From a checkpoint of a small contrastive audio-text model.
Model: 8.17M parameters, encoder norm batchnorm, encoder depths [8], encoder widths [256], text encoder width 192.
Rows from block 5 of the audio encoder, named by matrix and row number. Rows with one number belong to one channel. Each number is 128 + 24 x the weight over its row's rms, rounded and kept within 0 to 255. All counts start at 0. Numbers have three digits each. After the name is the row's rms in percent of the matrix's.
# filt: filter width-5 conv (encoder.blocks.5.filt.weight, 256x256x5), inputs 135-149, a 5 kernel for each
# gate: gate width-5 conv (encoder.blocks.5.gate.weight, 256x256x5), inputs 135-149, a 5 kernel for each
filt.95 102:099140154159116127146134133118130118131160159126134130122116129177123104120113099109098144159130147128107112139101114124095091148149135103098087139136084115108119102114143142131124121122127124151173137129096148111093114124158
filt.96 100:200116099141115154149137084113138164113100108131134147141135132140145115171129097118120132085097126140144133156138112142096143150143090146198172152121136116127137151119124108127122127091133114121104101151138124119140141129138
filt.97 094:108083115147171093139145110073145162161150134115116106099097089109122152139121113143132141176125116138138166113128134142110139123112128147156122173160127100109120103146135121147119098087115117126109104123099135124129147158194
filt.98 098:086102136131138121119104128125157156103082142102149139141133128117136132105141148139170136124120110147146142121135155094127141117085061162165158145126123080091136132127092123140115144129111125151125112109146166110113076063092
filt.99 101:148102107119132149186138112138148124164157144122130125129120095141149148111128186178139134137101118125110097186159145152140124110130141130099099094098095087084100136103143136116161157177161142129155150142111109134136142160144
filt.100 098:145119125122138140149117123110175140095060079135118132164158128139100107118095097108125113139102098110130128118114100127106103104105150083119140155142158161136132101115097144149130119120153110112117132119097118114132112117086
filt.101 105:137119137164143110132144148131111120187157091118100072092125130148084116113124078149139122145158125093109105106123130144166147116125153123156122115098132129128099148105164156146173135138111102158154174171106096120110145156147
filt.102 104:107134120133165145123108127164153099108115145093087129158143091117125153141120140147141121130133122113102119140129139127144138162111095094090103149155083143141121125133142103111124111146149145115176128123133130143106122147098
filt.103 098:154150126137114120121116082036140145128136114171158137141126144126120081092150131118107125178155122139169098110131135140127131137117111163135124159142108130121137168132145157124132080114149170160173123097083065119069097121111
filt.104 100:089150172133148128123134115147179133141136112111127118109091104096137137116127097140116134148142151099140149094117171126166121112165154144209168164141086128166111095151128154084128138111159159169105121124119126134119144180159
filt.105 100:120120104106082158139144144155203145074115109109109118114115151131126150144125127156094121133103118124147144145188156146151137086122148123115138198154135131127154104113171114148141155139120131129124156131107146149138139132144
filt.106 094:130134109129150122127124099071127137116134132125150142131165094098128130141124138146150139114125145170170131128104079091123120129177203134117099110154169155138153149130121118127114143178156155180128153134113096111108124146131
filt.107 096:110149143145120146147135125110158106127096117139126141129141122117128105081140066073120105129083082117132153138141106098116079112108128108091134138158092151117124125137159116131110148140093122162178170160147136111110124078132
filt.108 099:128119162143141108132136140137147159141131135132138151115127107114136156128110153125154156152163118122146092062129139128153148164143132093154180085132110109110125133075097130157118149162170144109143145159100108144138123117101
filt.109 102:146144182152117130113134136131148124130100147138149116093119174143135127126127113143151136122087100164146162191191120129151156142131118112122138162132126119149186177133175103062111098123133153130128142144124154089071099119115
filt.110 099:131134124136151144111131157157169154160159109159121112100094161131129126143134161166160148136139152156144128124139160175144126120109110140124109121126128143175150153106113131139142109148150166168158171134090121100120119136150
filt.111 095:108124149138126130114102111128144130118138135116120104133133142112105141127102142127107130120145126117169135125081126099121125114082112115101077115135101096087100119185147143132166167167138141111174150125110142170159125157127
filt.112 099:158110099144162133115108170152157115149166120106099110092095145176117105118118117137155196109121108146174134146141156115128121110128110109163143146096143118130126142093099155140081099140124184130135134146149123131141110144098
filt.113 102:172141082152164127149140115092149146173125133181151112113134150157156139125123125125156122069114112107163118089128122126147132140119097125138149192161102107142160158118074101093120115087124122151126146155104104107130136154119
filt.114 104:103128120092091083119131133120160114124145139116101127109114162126144113125108036095156140099127107137114131111158152131138135138108123160115145167155110121098172178166154123099128106082147141164148141142152131114111135095101
filt.115 101:064123106163125140120087104128141100140122123113115111113160161110124136128162118107141129148139126113091142136133154166130137103135120139168167140140132144138144148124133132121113107114125132114109135145154116096107085107063
filt.116 105:157107093102146137141102149166125142137126099133133099101144123137146115099139106084102120126116125126148138141115115121158149135119107127137172168145100128121178154116159156142114156119115125116124128147139103129112146122133
filt.117 105:146126136142169149145101123125181148095101140148120146144124108117126135137132130101065091128115166122120132129115126218165129116100163133158147176125116178161138148124125143141120122118107120150115124102144124100118156099171
filt.118 095:108123120123127099112101092111127086106129131115115105118132131140132149136118135140151147154157161155152126134134138156127125142166137117148130085118111130129141150124151156132122173156137153126105130124120118120134104097155
filt.119 108:121171184140150106117114111126108125156141171139125159125105167134125130136134155130116142120163114104149138077112138086094127157134121112152117121131132130109131146164156143075121146102136138133129127135115098138123143153130
filt.120 109:120157203128119137148109154137127132135091108116142137116130127118100132125126138152154171134113129121153138148144161106114131093090159128104133154141153129107147123172126120146120145115120147160135113114133134104156138110117
filt.121 097:114122142117121092134163165128198139114097105121102112120141143151133110138150165114129140142116144147121078142093136161116104138130178169103137093098130173168117112144119108098137163147129098097109127099102117169152135159099
filt.122 100:115121120106127140145136129131110147154166147138118101129133111104120133166106151139139144141094126119174116161155139119130154138118153179104123104164097139163153109119088102126118103124114152149115121147146164095102145162124
filt.123 101:094101131131123118151111132139182136149146094114086094101125130129097158122160129104112110152156121133125102088139093082207169148119116109112078103169058101149151206124107105133123112100117152158104086100142179133152173127101
filt.124 100:141089101138146157157120081103156157122140084113113116127151117109151130078126148118132156117120101126142132135134115141129141121146126154097123100086131128134108119111079120155142148111104108148162149126098111135148137151133
filt.125 097:137098096111119169137122110093152173162101115120095088100131142123111108092109123132138162127176167147127101135084106106182159143149176153139129123129174156121122140098152179153102128119135168179162110093068080154106085104126
filt.126 103:104131159165106115116085103107111133155135106117132140129126134144123116115146121132145136177133111113133129082111109123132149115117088086172151137134144130090130145159136124156103120118125117138135137120128134133137127126149
filt.127 100:114124123066110123127120141123092117110132115117126131091112125112145142130134139137115110106123068115127078064098169146114114111103110104155149074087147128134144117122152154124118144155117108147131146113115137127149140134141
filt.128 104:166131128109181128114101102093113142126128062115129135103132121127131118112144147189165134129106107132157100157112120152135107143100106129111116118147082096075119113100084115172143147132139129138138109126125102127149154145140
filt.129 101:089089149185184133121102141137168138156126162139168143105158122175173138114130124137127113110101090110081101098124088092139148149112113137110127142086154154145146124156130128160144131122152158143115131164140145089104105103146
filt.130 097:168156179117118106130145106103116124124136114153137129141108095111077127102167143135112128089117134102102116110120129153157154123105095121168134151141129095131136102081100128146146119086105117135136122124144134085102149130152
filt.131 099:177177151092080135127100119123138100088127130122154141125114099149144104101146135083130099137119139145100139130111115144105101103143123136138093121148152121148144133099118090127145140122110119103168061106114166133148103140096
filt.132 098:097091093109089103106097114147116145187110149114150144117107159134152132098123081096127132120105131159108135149096098161126092098117117130083108105105072088117135143136138117108156082143146122130126130115108129123131133068074
filt.133 092:105117124139138119143184219192172161132147154158130096104154151134115093105164152129161153163184173156143124096128132160132126109134130136156166154146137134125169188096104138126106079095140124105127124108109085142136131121156
filt.134 104:084166139114140145162100090133134181106146139120116133124128138089141148123154144127116135081086105117153126117127149123138140098157139143163134111140144102151134095141131145159115160113100100142091140104137157142112137126098
filt.135 101:112135110152146176125119095116125074081111148102108113154164126151146144130167128138117152120129127130160124139123160107130109101134162113106111092104143101098134131123137129112118125134105125125185160107097118140157167142133
filt.136 102:052111106073090179153167149104136145131119109079121136124134118141126139138155141149123105164116121122143117120116144144099123137099151086087126118114154165136154166140176141115138165146125119144170179177158143089128116116150
filt.137 096:119103108146091092125138121134131123121156088117137117125149135177161127129103131130141120110129169116185076110132128081135168126116108113090114111153144128137120118140118127121143093101127110116170121122126124127140143091096
filt.138 104:131144144102096129143121130145140130079128115104123155122117151145166158165140121116159150121163134130109135091146149139101135145146122126160161148126173158135129146130120154131155104121123104147148074160134143074145100116122
filt.139 100:119161172154147125161153130128115113105077166147162141148130145104105120146148154112113152137123140135129118126110102137120130142140119123108091078127134137136115140121119145114104123129108093135094103141124145143102113107119
filt.140 098:102099108142146143140122133155114115151112111087131119122145118111117129131159147118094128133160174164141131113126125172135110143140117122151183188153122125123122114123121129145157129127115132111125153159150168081132133101135
filt.141 098:135130129100091118121145148167151126143099144124125109123104132114128156135146109108140172108118060065159123080117135141134116133142124135137133053096119095115094135101133217130154097115144176150079150155154149131144060088118
filt.142 099:165162186165134150143084087125155129122113153150141124139100138107129156146094102126114158164120152130157165135130158124151149149140122145166158180138104102128108126101127112120124083125137151142141118070123161177147166130135
filt.143 098:166117092098170144146143119096143151135118080117122124145133106122108125155095112128151136077121132133105161148159136128108105127128117138137136086121101120114128133160157145133112146129107114161115148128138161106143166133142
filt.144 102:113143135128136122103113124136054108136147123131130115116140142141118125121153126113149126140110116096146124124132127125151130115112122149138102082112122145121142108128140129122117152151105094112161150116144107156118124104109
filt.145 102:124121127146128167136127134140103145154104135130122123135155120113099118085108116146116138124133106135106087118106119130135090108151155135124113122093161116089114145156113125180148147105073132113164122090124182116109145127052
filt.146 099:091150180179173112149091105114134139146123123139117099100121175157139131125082105137084146107118132144154143076118117124121091073108124160150136149094113147136106130136152157134136067129126130128118177115091056139117101086134
filt.147 099:113156140136132159118118107129160119049139132136118141154135116146163157121094114121106099130106100105148053186154184159159165130104096144136148148114149132110138128172150164154125059094114124141131126097134137119145110113103
filt.148 100:142120103123146101119123119155136113123104127122142142149141105165169129131139115126096112128110131165137164165147098104133132152144134107120162153109114148121132143164140105113130121150113090138147103111109112114139132113111
filt.149 103:132149117090140125122109120147134102130102106161156142115102142115120124112121102092119108098113082091160143173139146174122130113095074092127151126105150135154169129115111127130135166163150157133133130110099129096092154166082
filt.150 101:134166115122131149180136149108112176174149113138154148110143132146160089115115151145133103173120111112132115160162152126161162148130117139118145092143129101062116138100120121106134156181131114116113141128134152144110164151172
filt.151 100:149142155116104146127139125137106120119128100127125101126129131095082126180155129188152170124117124112167123179128164166135131141113106075160153154112144129092144153149156079125147121122094093101131158151138119077100140145143
filt.152 102:097114077075096121123125130133142097137169203136153134143140122133126133136179137125153124104145150144152144120134146103171160142142128110146124125108129149134151106127132176148117118141163186130155169182166111098080118160154
filt.153 101:079091104144151127116137127128095063132139095136106106106132154128102111111111106136143117113156131131140118113135121097098120082161109112043132187152168127116118124197152097093089146144153160135154152152098127071066119145143
filt.154 100:123127105140142139136109096104100155136141122126118107149118121137138073104114101080149129135112122142100094134154123172136150138154094160139084132115114135107100120099155182111150101151154154124135106094075134100100127135143
filt.155 099:121175147143116141148137123126150132107159128101104126116128139139115122136095090117133157098103120132127147112078118109139112121119171128133080098087122110114123099106104110094102115102120118101153122087136112131132142153167
filt.156 102:122130143168197151122147159128122115141138137099124133110125110147124138145137113113155145136099110111145123165163137082147133111104153105144179082123126104115119124126153148124096122119143144128148130138147122128183147119127
filt.157 102:159163125127118122073143140086086094142196120108123140159119119123145155167172151173165145116117112122178097128133161094105145148122128124134126139120124125129132106143107108121133111074133133131124103133145114136085137107111
filt.158 103:128098144138083110119148105084101083107120061113145153132141116105119106143101085095069111122129112123145044075083103113153139138134099123118157119076119091138141146127135178158160118097122102174121100154104115095150129131139
filt.159 101:127101158158093174130108157169158133092096103149151166135130138156087136146137131129112146127125124114132167184121128106097083105138151131118101128140123134112135133118142147136116124146147126128166128118095102110113131153119
filt.160 095:134118113183152129125132099111109137128110096114141109104102115186141132146148106148124106095143125102136125142121149148097080130118118145142170114132119127113074151112150154104119142108101142121165139128093103164178132115066
filt.161 098:110110112141130107084114134121131092125127119106124134151147171129137125118124103119147148125100134133153158220176132159146097140165162144155171146134117164171146149142137126149140118143146126105133104116149147115134174120127
filt.162 098:139159148173129139101119142153140083116138133074118124104094081138119115167132091059106123138153141120133134139096145177117111133162144124156139129114110107115110124157082127128127137093122101078145107108128150094161121119143
filt.163 097:176104104135135124108124151163144156173117095116154132116155118115084117133114116167142113134175121119123149091115115108130139123129126133128121153131099085123153178140109108145128114087097152181134117088128118147123143115105
filt.164 102:114137111128108121117168139126134154174111136113102094107107144135101128118126131146147178143137127163130091103079091122134124133173147105111126171128094064097100091117116139119126140134126165147134125097133119130112103107155
filt.165 104:112125133132131130138132153142139136078131133121109131140161117129160155147145128127147142098138128137128115069125118137121110115152150153164155098141184127087114139172129163120106187171127116151174178118103142169158135127169
filt.166 098:132148123119159137136163130131143150160129144142152116142147092088109103137157156174159103109138137137132125118136154111097164153132101108156164133115154114135119126118133091123121078083132102097125150164106092105123135136156
filt.167 101:098095133106138131144127132129150140164153116100134097091093125154094124111089139139161120169143159157136128130116115142099096123128146107101096122157126134143154102168162101120114071146107115160139120149149126102101099074165
filt.168 101:111137127146147107118135136139160147126157147141111125113127164125177175167193138136167128112152144125089136129139125123112096119111118136112151152132080128131139175108130137110143136164107096087156127107148126179182142125125
filt.169 102:110128109121120127116109118144173118092092115134152157153116152149147133108130122117124113121096115136119130129072102089131146157133107115127139153152125129127130127095100110148177150144123139130114127128114127131114135161076
filt.170 101:122138143126122165119098097121137084145136132159150112124153132148126136145154163129105102150139148145088102102133136135146125165177166122113172140122131122133137123150077087118111092075081138162099040073123127124156158149174
filt.171 098:135141117104132131174160163136161139139139110140109105122137155129127123109089120133153173096106110100138125128104106093145116112105122163137119058112116099131131149168148134097088078120142138201133134101115103140177137135133
filt.172 100:109123143130108096115116139159092088154163124122136160146114163164110133135095116122116140130114134099126131139129124072173102093138097105128131130113120110125133157149095114144088127117152153146139157117088104134135144178129
filt.173 099:156152156163119106131121126119123138164174170123111124123154151114123080099125134136120116103098109118085173179126118121090129144133150112124154108146147146119111116139100122112131163182197190135166167148114160136147141114158
filt.174 098:160113158160181120124122138149152121139143114135152137114113153130129118127138133125108114135147136087072131141151159144143132119141127116093103141115129157145144113136137126101134149129127122143104116151138134131143121117132
filt.175 099:120107124138138109139131112134154131108093133128143126115131136141123137134142148130134118135131147194143157151126115146149157150123147055095127130108185151142105132117119100142183148140146144154077134136073076122120101133126
filt.176 104:141132123146155131133135155147122127115115109133126128133145117124130141155161136107109127158144141152132136101085090067124117103148147150138133127103123120103118119113133115148150131126109130143156140138108097114110095111132
filt.177 098:149125145124113120104101071100159162124136156059067081081112115113144131131076103127162150120128154138104135150151145155116126126093115126137115109136136115116146141154152176136105133132111119113162140124149144119127128108094
filt.178 102:197148179144131154130112118126145143116122067106099115115105079089115126142124148124122121141120150115155133148125140149089090102148127104083126159099149138124134114127090149128134145116147146097143119152123084105112165177149
filt.179 103:118112104104153126104119148153059125123125121159144116119140121119156157134118131140138151110100098111094095150136149135137149153090142105113113130108138108119140123148139134093133130082089123100095097057084118124152142113076
gate.95 102:075104131132109191162131156161117121189130119123140127128151140121118114120171137144114105127133117101119137153141125106111138144154109148131104135157132112079099148113075082116133185167146125132140201154115145125140147141138
gate.96 097:045076130107158153142144171150199107120131117076079119132141166153185176131165117112117092096133114116144175148138143104155136102104142126156155160155139136132107062122133113123098120104104139141160119134112087152120154108137
gate.97 095:136084129120121116135156183191113124162119116131111111132155080113123121126181144133153140156124137143137116092072121115138164130147125128104145142142134146132122148139161167172170070111149109140126140134092102125111080120150
gate.98 107:119113130101138142122138148153131111130118117120134120141132129100117137114116147128125133123117084094105127142166117107123100136095110110133141118135135149129149154116123096095114159137133145186164111099122182131149176123106
gate.99 100:096134102125137131133107135134149163143139135125135116110110087116146146134159179146145165137122109141151138104147138145134118121157155132135117132125144141136130100132130144137106152162155148150128116073112077110145160116155
gate.100 100:110138144116092166170167134142110081073081124107111123115103137097140144131082111140099137156133114128139097103071103096123093085126160133209155134122119111105103115140154100072112136119142143149156114058066160138138084123082
gate.101 104:116097119109186153156141136131144127123158147142115104116125131132166144126133132112137149130159153120130156131105160126122119126135106086127129151144115115122120106106122151118098128141157141128134128110127156158117148163133
gate.102 100:162092111094104156144155171155082091157165155115146160130141119121123148135135128141120103153141143153162166164155112103153161143078067140124120121094115125118140151110157142135125128118099136142125126107083138112133141097102
gate.103 102:113125125139131126113122117096116120107114111093106089115129141141127121110132131118093105114107122118152174139133129108138151153151166148135130149147111131133129141138126128117119107121127146159152141119093075149138127126145
gate.104 096:123133089073080125130123126152126148122118119134102131130144165135139118093123099102120125083125113119155166149148128152162129105133112079089119159119127110113097113131121177135105088086086094082107057079112147101169183142132
gate.105 100:066119128125130119140135131151105146153160139136112110114112177133130150126113135111142163124119090116149113111150186142131111129108087130135119128116127139110111115153134119114112114124125143100123131093117137152169149104142
gate.106 093:130131126127123102075087108125118091130156180082088085092103141137117142136116122158143129107098118120115142163131148146093093109120127150174144111119124139156152166107127139141136102107150121124129122135106075125120139152116
gate.107 094:105119078121112155156136148136127123087090104134117107136142072109117119133131104071056092121124153085116123138099128114127143112143132069101129162162136142152151141103136152140099146114127095108139127127149114119111077147140
gate.108 102:157118096111108091130116175154141160112104095102116137101136132097133115102091116120159119095086142158169125152154161126112136137101121149126167098137132160158153130103131145119129089089118141133117148167137113129107095097097
gate.109 104:135171139145170129115138121098107080103115109128158126128131147135095138132160123120128111109123100074111163154158175115131112114133142069155150143149172149175154157096126123150130120114122116106132146135166124136136139106136
gate.110 106:080081118136136134160125133151105138131122112122128139136117141110092098114139135120130133144159116121144113160130139115096120095082058114120145131166110135142153160143152143118123115140143151135101124143159150104121127122111
gate.111 104:088084108157143126156130129126176178184118106130122125146135164131116095098128146138114122128128120112108158153176120102147142142132129095129126141139153145146120158094098128130112093105163140137095113134158151146151142126070
gate.112 101:192140126112134138138131151154122136152128149151108107133118099108111117140118107142170124157150110127120143154165124148090099111123129128142135117094093133121138132107125126118110172132120104134156149111124139130149154139130
gate.113 100:154117151146115123142141141161125126116171144111116098090100122147143145171122147142103126167104123087112117180156168122114110107106148097112104129171138165158145128120128131159118167130101109128097091094127148115082099086124
gate.114 099:114116115102144170155132102116111139152118093142134125159159126126131110106135146158139145105157172118148133134101131107097114112065106135147164127086117088103109114130092110087137166143114075087122155130089099142141160146090
gate.115 100:082126165164119101098127155144119134154164179091104118124105155122106164160116085129119148149127101156173150105100150161100141148152138136193182148106134140133147133135135129118145181129117109077129110109103086091126131153126
gate.116 105:095127118121089114108162135142109105182141125087090107122109190123103121103114149141119138115133101097130085078124109123106103113098087119064118150135166167110126125126116107126172113106135141126134108135145131084152154151118
gate.117 100:103152095071111121115127149117116127066131150144147124117130099136105128142123118088152127151125176121119148142080112109132125115109133139118194106135085114160150127083076081123146135115079113089138138126117121139123103084138
gate.118 093:115111105076098133147142134134087102109089071129125114150177140129136135141112127136133137093137160159147141138093080112072077105100114118117103110105098093107128145138099114124144086116134141142129094112133128084106141131101
gate.119 109:135141118146178147113109148131109117132144107158153105121133127177164071109165136132097100127082135181162115171100094121121107097099135136136145150175117133137146155177173133121150125102151129106109133090086098129114149118077
gate.120 104:154114118106120099150150145121157127141100106125116135127144142114054116106103138101073132138142139154136154107059124136125143143142152108140205153093132155117134128141124119129097172116110089102106102149141093108118112139132
gate.121 100:075137126115144141137130140127103157179126110117140106097110142109132122122115120139131102111125078084128124120176149162080120088102107145156138101148134145127147116172138098110128182149124113127129109108113093075107116109135
gate.122 096:154156127126126187145140124126189117149101128130112103117136120121113072121098166160147119134142139159113139151113117130154156129107111158147122122151127135128154125143153137117105118151165184124147130147144134119095103134127
gate.123 105:114134153094101107112143141120171145128098069107100099113125111098088156145135089105117115120137141125129113110171156141118076097119122148139129151130166133137116130087083112143167137135125136121166111109119085117134156104118
gate.124 104:173151155113105146129128140110104144153151119097129122111122147139107136152147139126125128144114143119115108131160151123159150142162129171178149113143110094112111101137136150150104145140146122116133105120119106129148135117134
gate.125 092:117111141119092126146159141139151143129109099099070108132117144127148159138161142139125112158127134121124108109140120144129129139103112104148181160144162153161188192124134110114125134148148135175127126113116116103110130133143
gate.126 101:113127109115140157111124132136149131121130096110114108102120137098097152160089087110122146153136088067129127110101170137147160154103090135152194117111133136179144101137101079076114108109093106100141088118105084132163147155096
gate.127 107:112102119150098153152139113110170126090090119106094105151135141125082103125125117168126145133101146116088131143078104162097111115129136159096093139138125135141110087134152124133141149175139112096158110095111093118128160146141
gate.128 098:156125121123120164136143148144111144112067124103100120149169108092104094110105113112155133097110114148113098105124119088082110122118116124100102100114158115106089124065080101106137146135106063090097079089099154129103079092116
gate.129 101:118148118133126094119123145156150129097119128131135122116143109108102115164129135133149134152156165156131179129120142139098095127108107126157124123140121107147149159144106098071143123147131103124137120118137136143143128136076
gate.130 101:116144162149123141169108108129087130093104080132105093110120152092102104121137127126087122128156130160137127142127125100121099095117135153158145179168147176149109109128146142134127142158177143096140096114084102115123116140097
gate.131 097:083142126094103140151102119158143175143171131132108101095120143136116094145114149132110149116130165146111185124097171142111137137120107139137164144153156143125148130132120134140096127147136123159088161132140146141116117138149
gate.132 096:161167096119132164130110115121125123136131146103123103121111076098155164138118104159125114124126113114141153140134116143082119115114117082093117150104147144123095124122133139123088142117090094123127121120116118162125126118096
gate.133 099:121102118143141134139149135137076104093130137118111109108119067104112117096126126149142141183155165155156104132136154141119138121119148144140142154154106095134149150142143137150174106122151136159132148142146112161129152107084
gate.134 098:120146107128136130129123145114166123135143150111111095111092119112101097152097151143103120108131130122125170121110156118172138111124124155114097116128049065120120139131148128093119122142111127151152147115091142134146155145132
gate.135 096:127079114141116144147142126121125114154144156106099119125119107132156171134121113126101123143095122079079175164088160116091124105125127091133119077093125151145117123152100123159158149167152119093133161139065080132157093102106
gate.136 104:149161159172132136118149135137156135158148144144128136119120101099123126113149118090098133129147146137154101118122129151125143129125136103132171170153139116083089102120116147139133147136149157115171129125107098107157136159121
gate.137 095:162104086102103123140165124134151068120128077149114129144151079101097132148111133135174143135131133087117126129130156115076131117103132211150147121195112110135124092111124131098083118134137111118133101087120133108109094110133
gate.138 103:153095120136115131142137129118153172153117103105118110133109104167118143133125193147124164151118128111119072123107134174103119135134122126150159117142135126143155136134116091123163152126102118130104133151136153117168096110074
gate.139 098:121131098112115116135111106134093158091122090117083097097119127063070117098126141100102104108156155133156163111121142140114148123128141098127142156167173159145129150113109155138105121121143132122137125081093199121148154135083
gate.140 100:101130143165129086116107102097145156112122130159119113125123133129102105137102181148146138139159156155127143143135127161124126106128124150058089126103104122133115100121105111115127103086116127104165131069103141106098125132096
gate.141 101:103086125129123135146112105115171126137086075104122112112113125125119144147166167154089109134083149157152134157127129125145118129107070134117132149126143148130136118135135086109145159160112126145129158131115132092095129163095
gate.142 099:120154141119113097100148162114129105115173101134153141115153145174177123168127091090171118141114101129140127174162117198151141102149148136120159146152120106098098078114109108104172153117138121097144147174138095154164142157186
gate.143 096:107131147160142166158153151149121080128114068136116109099090115125155168180150144082092070097137113103118130113102151173176152098095090143116109041060128153139132130113158166194157157139123100133141121104085083152139105098138
gate.144 096:117113120115106158124110107101141106174158136138127137147155139157110127140144105108106115168151152139123104154165153149142103086120143098086104074061087110092095126103139111155151157131126155150114108103153150168162158146122
gate.145 099:114111130100106132117125150162210126063130149105121142109138119136137115104160107115141116145124136171128130109140104130120100106139137126140147145102118110087130131122082135096089135122140122125131061104093107133131144154127
gate.146 096:107097079133134133118141131142104102086109155153144119104108096095085106135139147144130107141138141108123158127114115109083102132142139090086128114111170169151128096152149161125117142132131146119115097091148138068109131115138
gate.147 101:136110142120104143154135136131127121096129106075084119111125122149130128146125149136143094107155151110092114111115150137089099125142120153128095075137158176149113100127103129100140116130114091101107075079136146136120117132121
gate.148 100:122116163125112123144131148169129146113080087121121127109118142167135125134121156156140163115101137115127135146122173171180148134109116093089114086112098117120175176117139111137135121136112121142140157096108114134142115064086
gate.149 104:040108128111125151146123110112090174160138089157113111121135109104121123167111132160166137135156135093119112120121127116137155136084096119118113108131089103132137102131109131097140105098130163176122151109100130120154162157091
gate.150 102:136072103128081109135150162139178159123118098122109123133128129145137116114156159112141139148128103088137167113103113120155137094104118133112141149114111134142093121072098128143151134152163122119175124130155125121128107134107
gate.151 100:122117127155124095135143118129145163158124096114126116121129087096093077122125147099113123147118110129130182136121122134155123128147105121115108087134127123127125119110132169132137153132083073092103102132147122139132151145143
gate.152 102:134146146140115148162163146124089148094124160111118128137149111110103082119142160160114087141135153159125118104092095108090121123138142137101100141141160129122138174152116082093133142132121080082084116118131122126125121131152
gate.153 106:118123128113097120124151144133089107114121121107097095110128109133135144173098084156156159140110095167109112142131109157121118095104115115205138156090101129154115126080097114119134149120067120137116143131139127143188116128135
gate.154 102:118104127126093141130111148142117123128155125146142135117109138128138100135083122135104094154154154165141130129148113131132090107128122106092098153156135136109097124178171128093141161123131142149121121167170133124102119122075
gate.155 096:103109145099106130135155130139132148129131132146156157120138107148120104121113098120141125144146147160140195188174125168096114124096111137181153094103128135142129109148158116102119111110146138138141159150129114122151164135091
gate.156 105:099093130141128138141134156150125114126095112131092115114096153120119109128132144108093121104115146150098168121080079137142109108167151088117164168165164141128121155097082155169145090116161115127112120131117106107121092149128
gate.157 108:105088098080103124157123125137138176147092079153130134124123157138159131089110091060087123168147124121130184143123127123146156088104107110141141095093125161163137120136122110062098115105131126111104092164128156139184156127108
gate.158 100:110115134111113144142153127116123133200166107126125143159166097151127101134169148135114124134133127131128114143166151151123129108109114032055117118101127123136107154096096099117152150143130108104121139127118092165150109129146
gate.159 109:125112100108121111114124163161111080164150147093116124172157156122123158149181132086108120156164141118115126104125155137129137123124122083146143091137098115107122110112124134135138116111171109103116121133143126139118114138139
gate.160 091:120088111110095156148158139136111075126145126103123119124132149141120120118121111129113100116151169152153180138103146114137129115135140120136118108096133126118109120111114093122134162126112129159100147158161159139083102104127
gate.161 095:132124148102124127154149134136104159145085086132104098108136108111141105128111154169111101120124132122118183139101119126123152111118104153124125118164146134144156165121092114142139147098104129115159106151125125118089099111105
gate.162 098:103130143127143081110157155146156168119146143115110095098111165128118124127136165147162124095128133109128095109151176139126130127112136143119158164158141133153154151114098099116133126162171160148079095096125113073101122134138
gate.163 093:134114106104120150137162143115106127112107126138126103113128135133116148156151106093082131127136120122127133110161162140158161129156150051150145178153110098149136128094128135149141139129141107131145113096123159079139128119142
gate.164 102:074090128104085143134121144130144142106165130057083095091130114121139082099117144119145099143146128124095119082118128151098115129150146162145150125137171134117134105147105125106144151116123119107123113118108169084104119136153
gate.165 097:134121102096127113132155154131123107177176141121099081104107124100146123114112113113129077160144149135123115120120163124120102126128116109111121099151063115168143154099106119136145116141105077115094088129146150102140123151107
gate.166 100:087102133134106154117092110143138140132106082120148130133163118087089116125150169093111097113128142118073124115174163141109116131133134132133115128174144142132117136099115122093103155142139117125103126104115117114090086090109
gate.167 098:131113134113118134109109129115091079118112087117120119097093153131127133114092107145141095135163109152149144103127156135143136092071113120137151096105117121138154190097082128156210149158159134113106120135134130155137145145089
gate.168 102:089111113143132097118133145145153166074089096094102111121129147121118109117097092080107127125113120145139120118128111159139130102109118129136135149097157130155129156157143134136131141135129125127115116101107135127104119129139
gate.169 102:120114105108133118097120118143134109141182148095101096119126123125106112125161125131135159115112129107105123129127111130110099074113123083096101093091138114128092082121086113151148108079138170158111137107111097137108121125132
gate.170 109:111094081086094140120100141160142117070143164112118108109127141132140129146151136063064153114131178119100106095063127148080138150139119104037140170146109088094137126158089107116133131102093112125068098105115171084115124159135
gate.171 098:132139142159178134131151158120132097120129129143117131129138079093124128119118129104113147124145126097075104089107101134096093135125116118096130112094176182116115121125143156135115112094087089131099100099112129128124121119136
gate.172 094:116124087121102144169172154145094127123107078136143133100093146162120141146151132153139152135098136150141153103129160152121131139126111126135104149112134128150129116115091099142142114087094163202116096134127159120118125112102
gate.173 102:120144139119115134126125097072150149130146133144130124115148144117104104130181153157142134152169140141127095083115120145145137136103111157160113094103146155169106110085125135155149155134142133086148156140131092143085088087099
gate.174 095:142179110073080147138155176160171187103080172146129114130114103081094145120143114111097142126115142136109099095132174185108117113099117135134152142092114121144167158130140157163117130159155160149126132090099143156137121115137
gate.175 102:107129129127111169124118167163112128115139108088127146116126120125103106117158143126123115166148169136133129134125151121125128104129163128103102092122120102124101083135121129144117154150088087139117110128126150107169120107139
gate.176 099:090078113132162142130117129134125127151149127125124120118159140142140130131177126174153087147164151129132097119120140172146126132129120121102102093126136131134124133130111092120137160127090125092126094113137125124102105080095
gate.177 094:146127138142161105107114105120118104087113109094132132106104099130133118085112126137139139128149118136120088080056074124104129128128154115100066089103106117145170146109075112136141108104112147107116121136172155142129130127149
gate.178 103:114121124161157143104109130151071114138156125106124094088092093082126120133101100131126092153128119162139106119132155131108132104088101103190153052100153090106117140126128143133149142139123106098151144107090131118188103101127
gate.179 104:121144106063091119124160141152088098106082156127093107128118140119094148155114152193128125150154179161152086111120134109138126132133131119144104103126134142145134090137138114150115151151138141116157119112105145162114154169157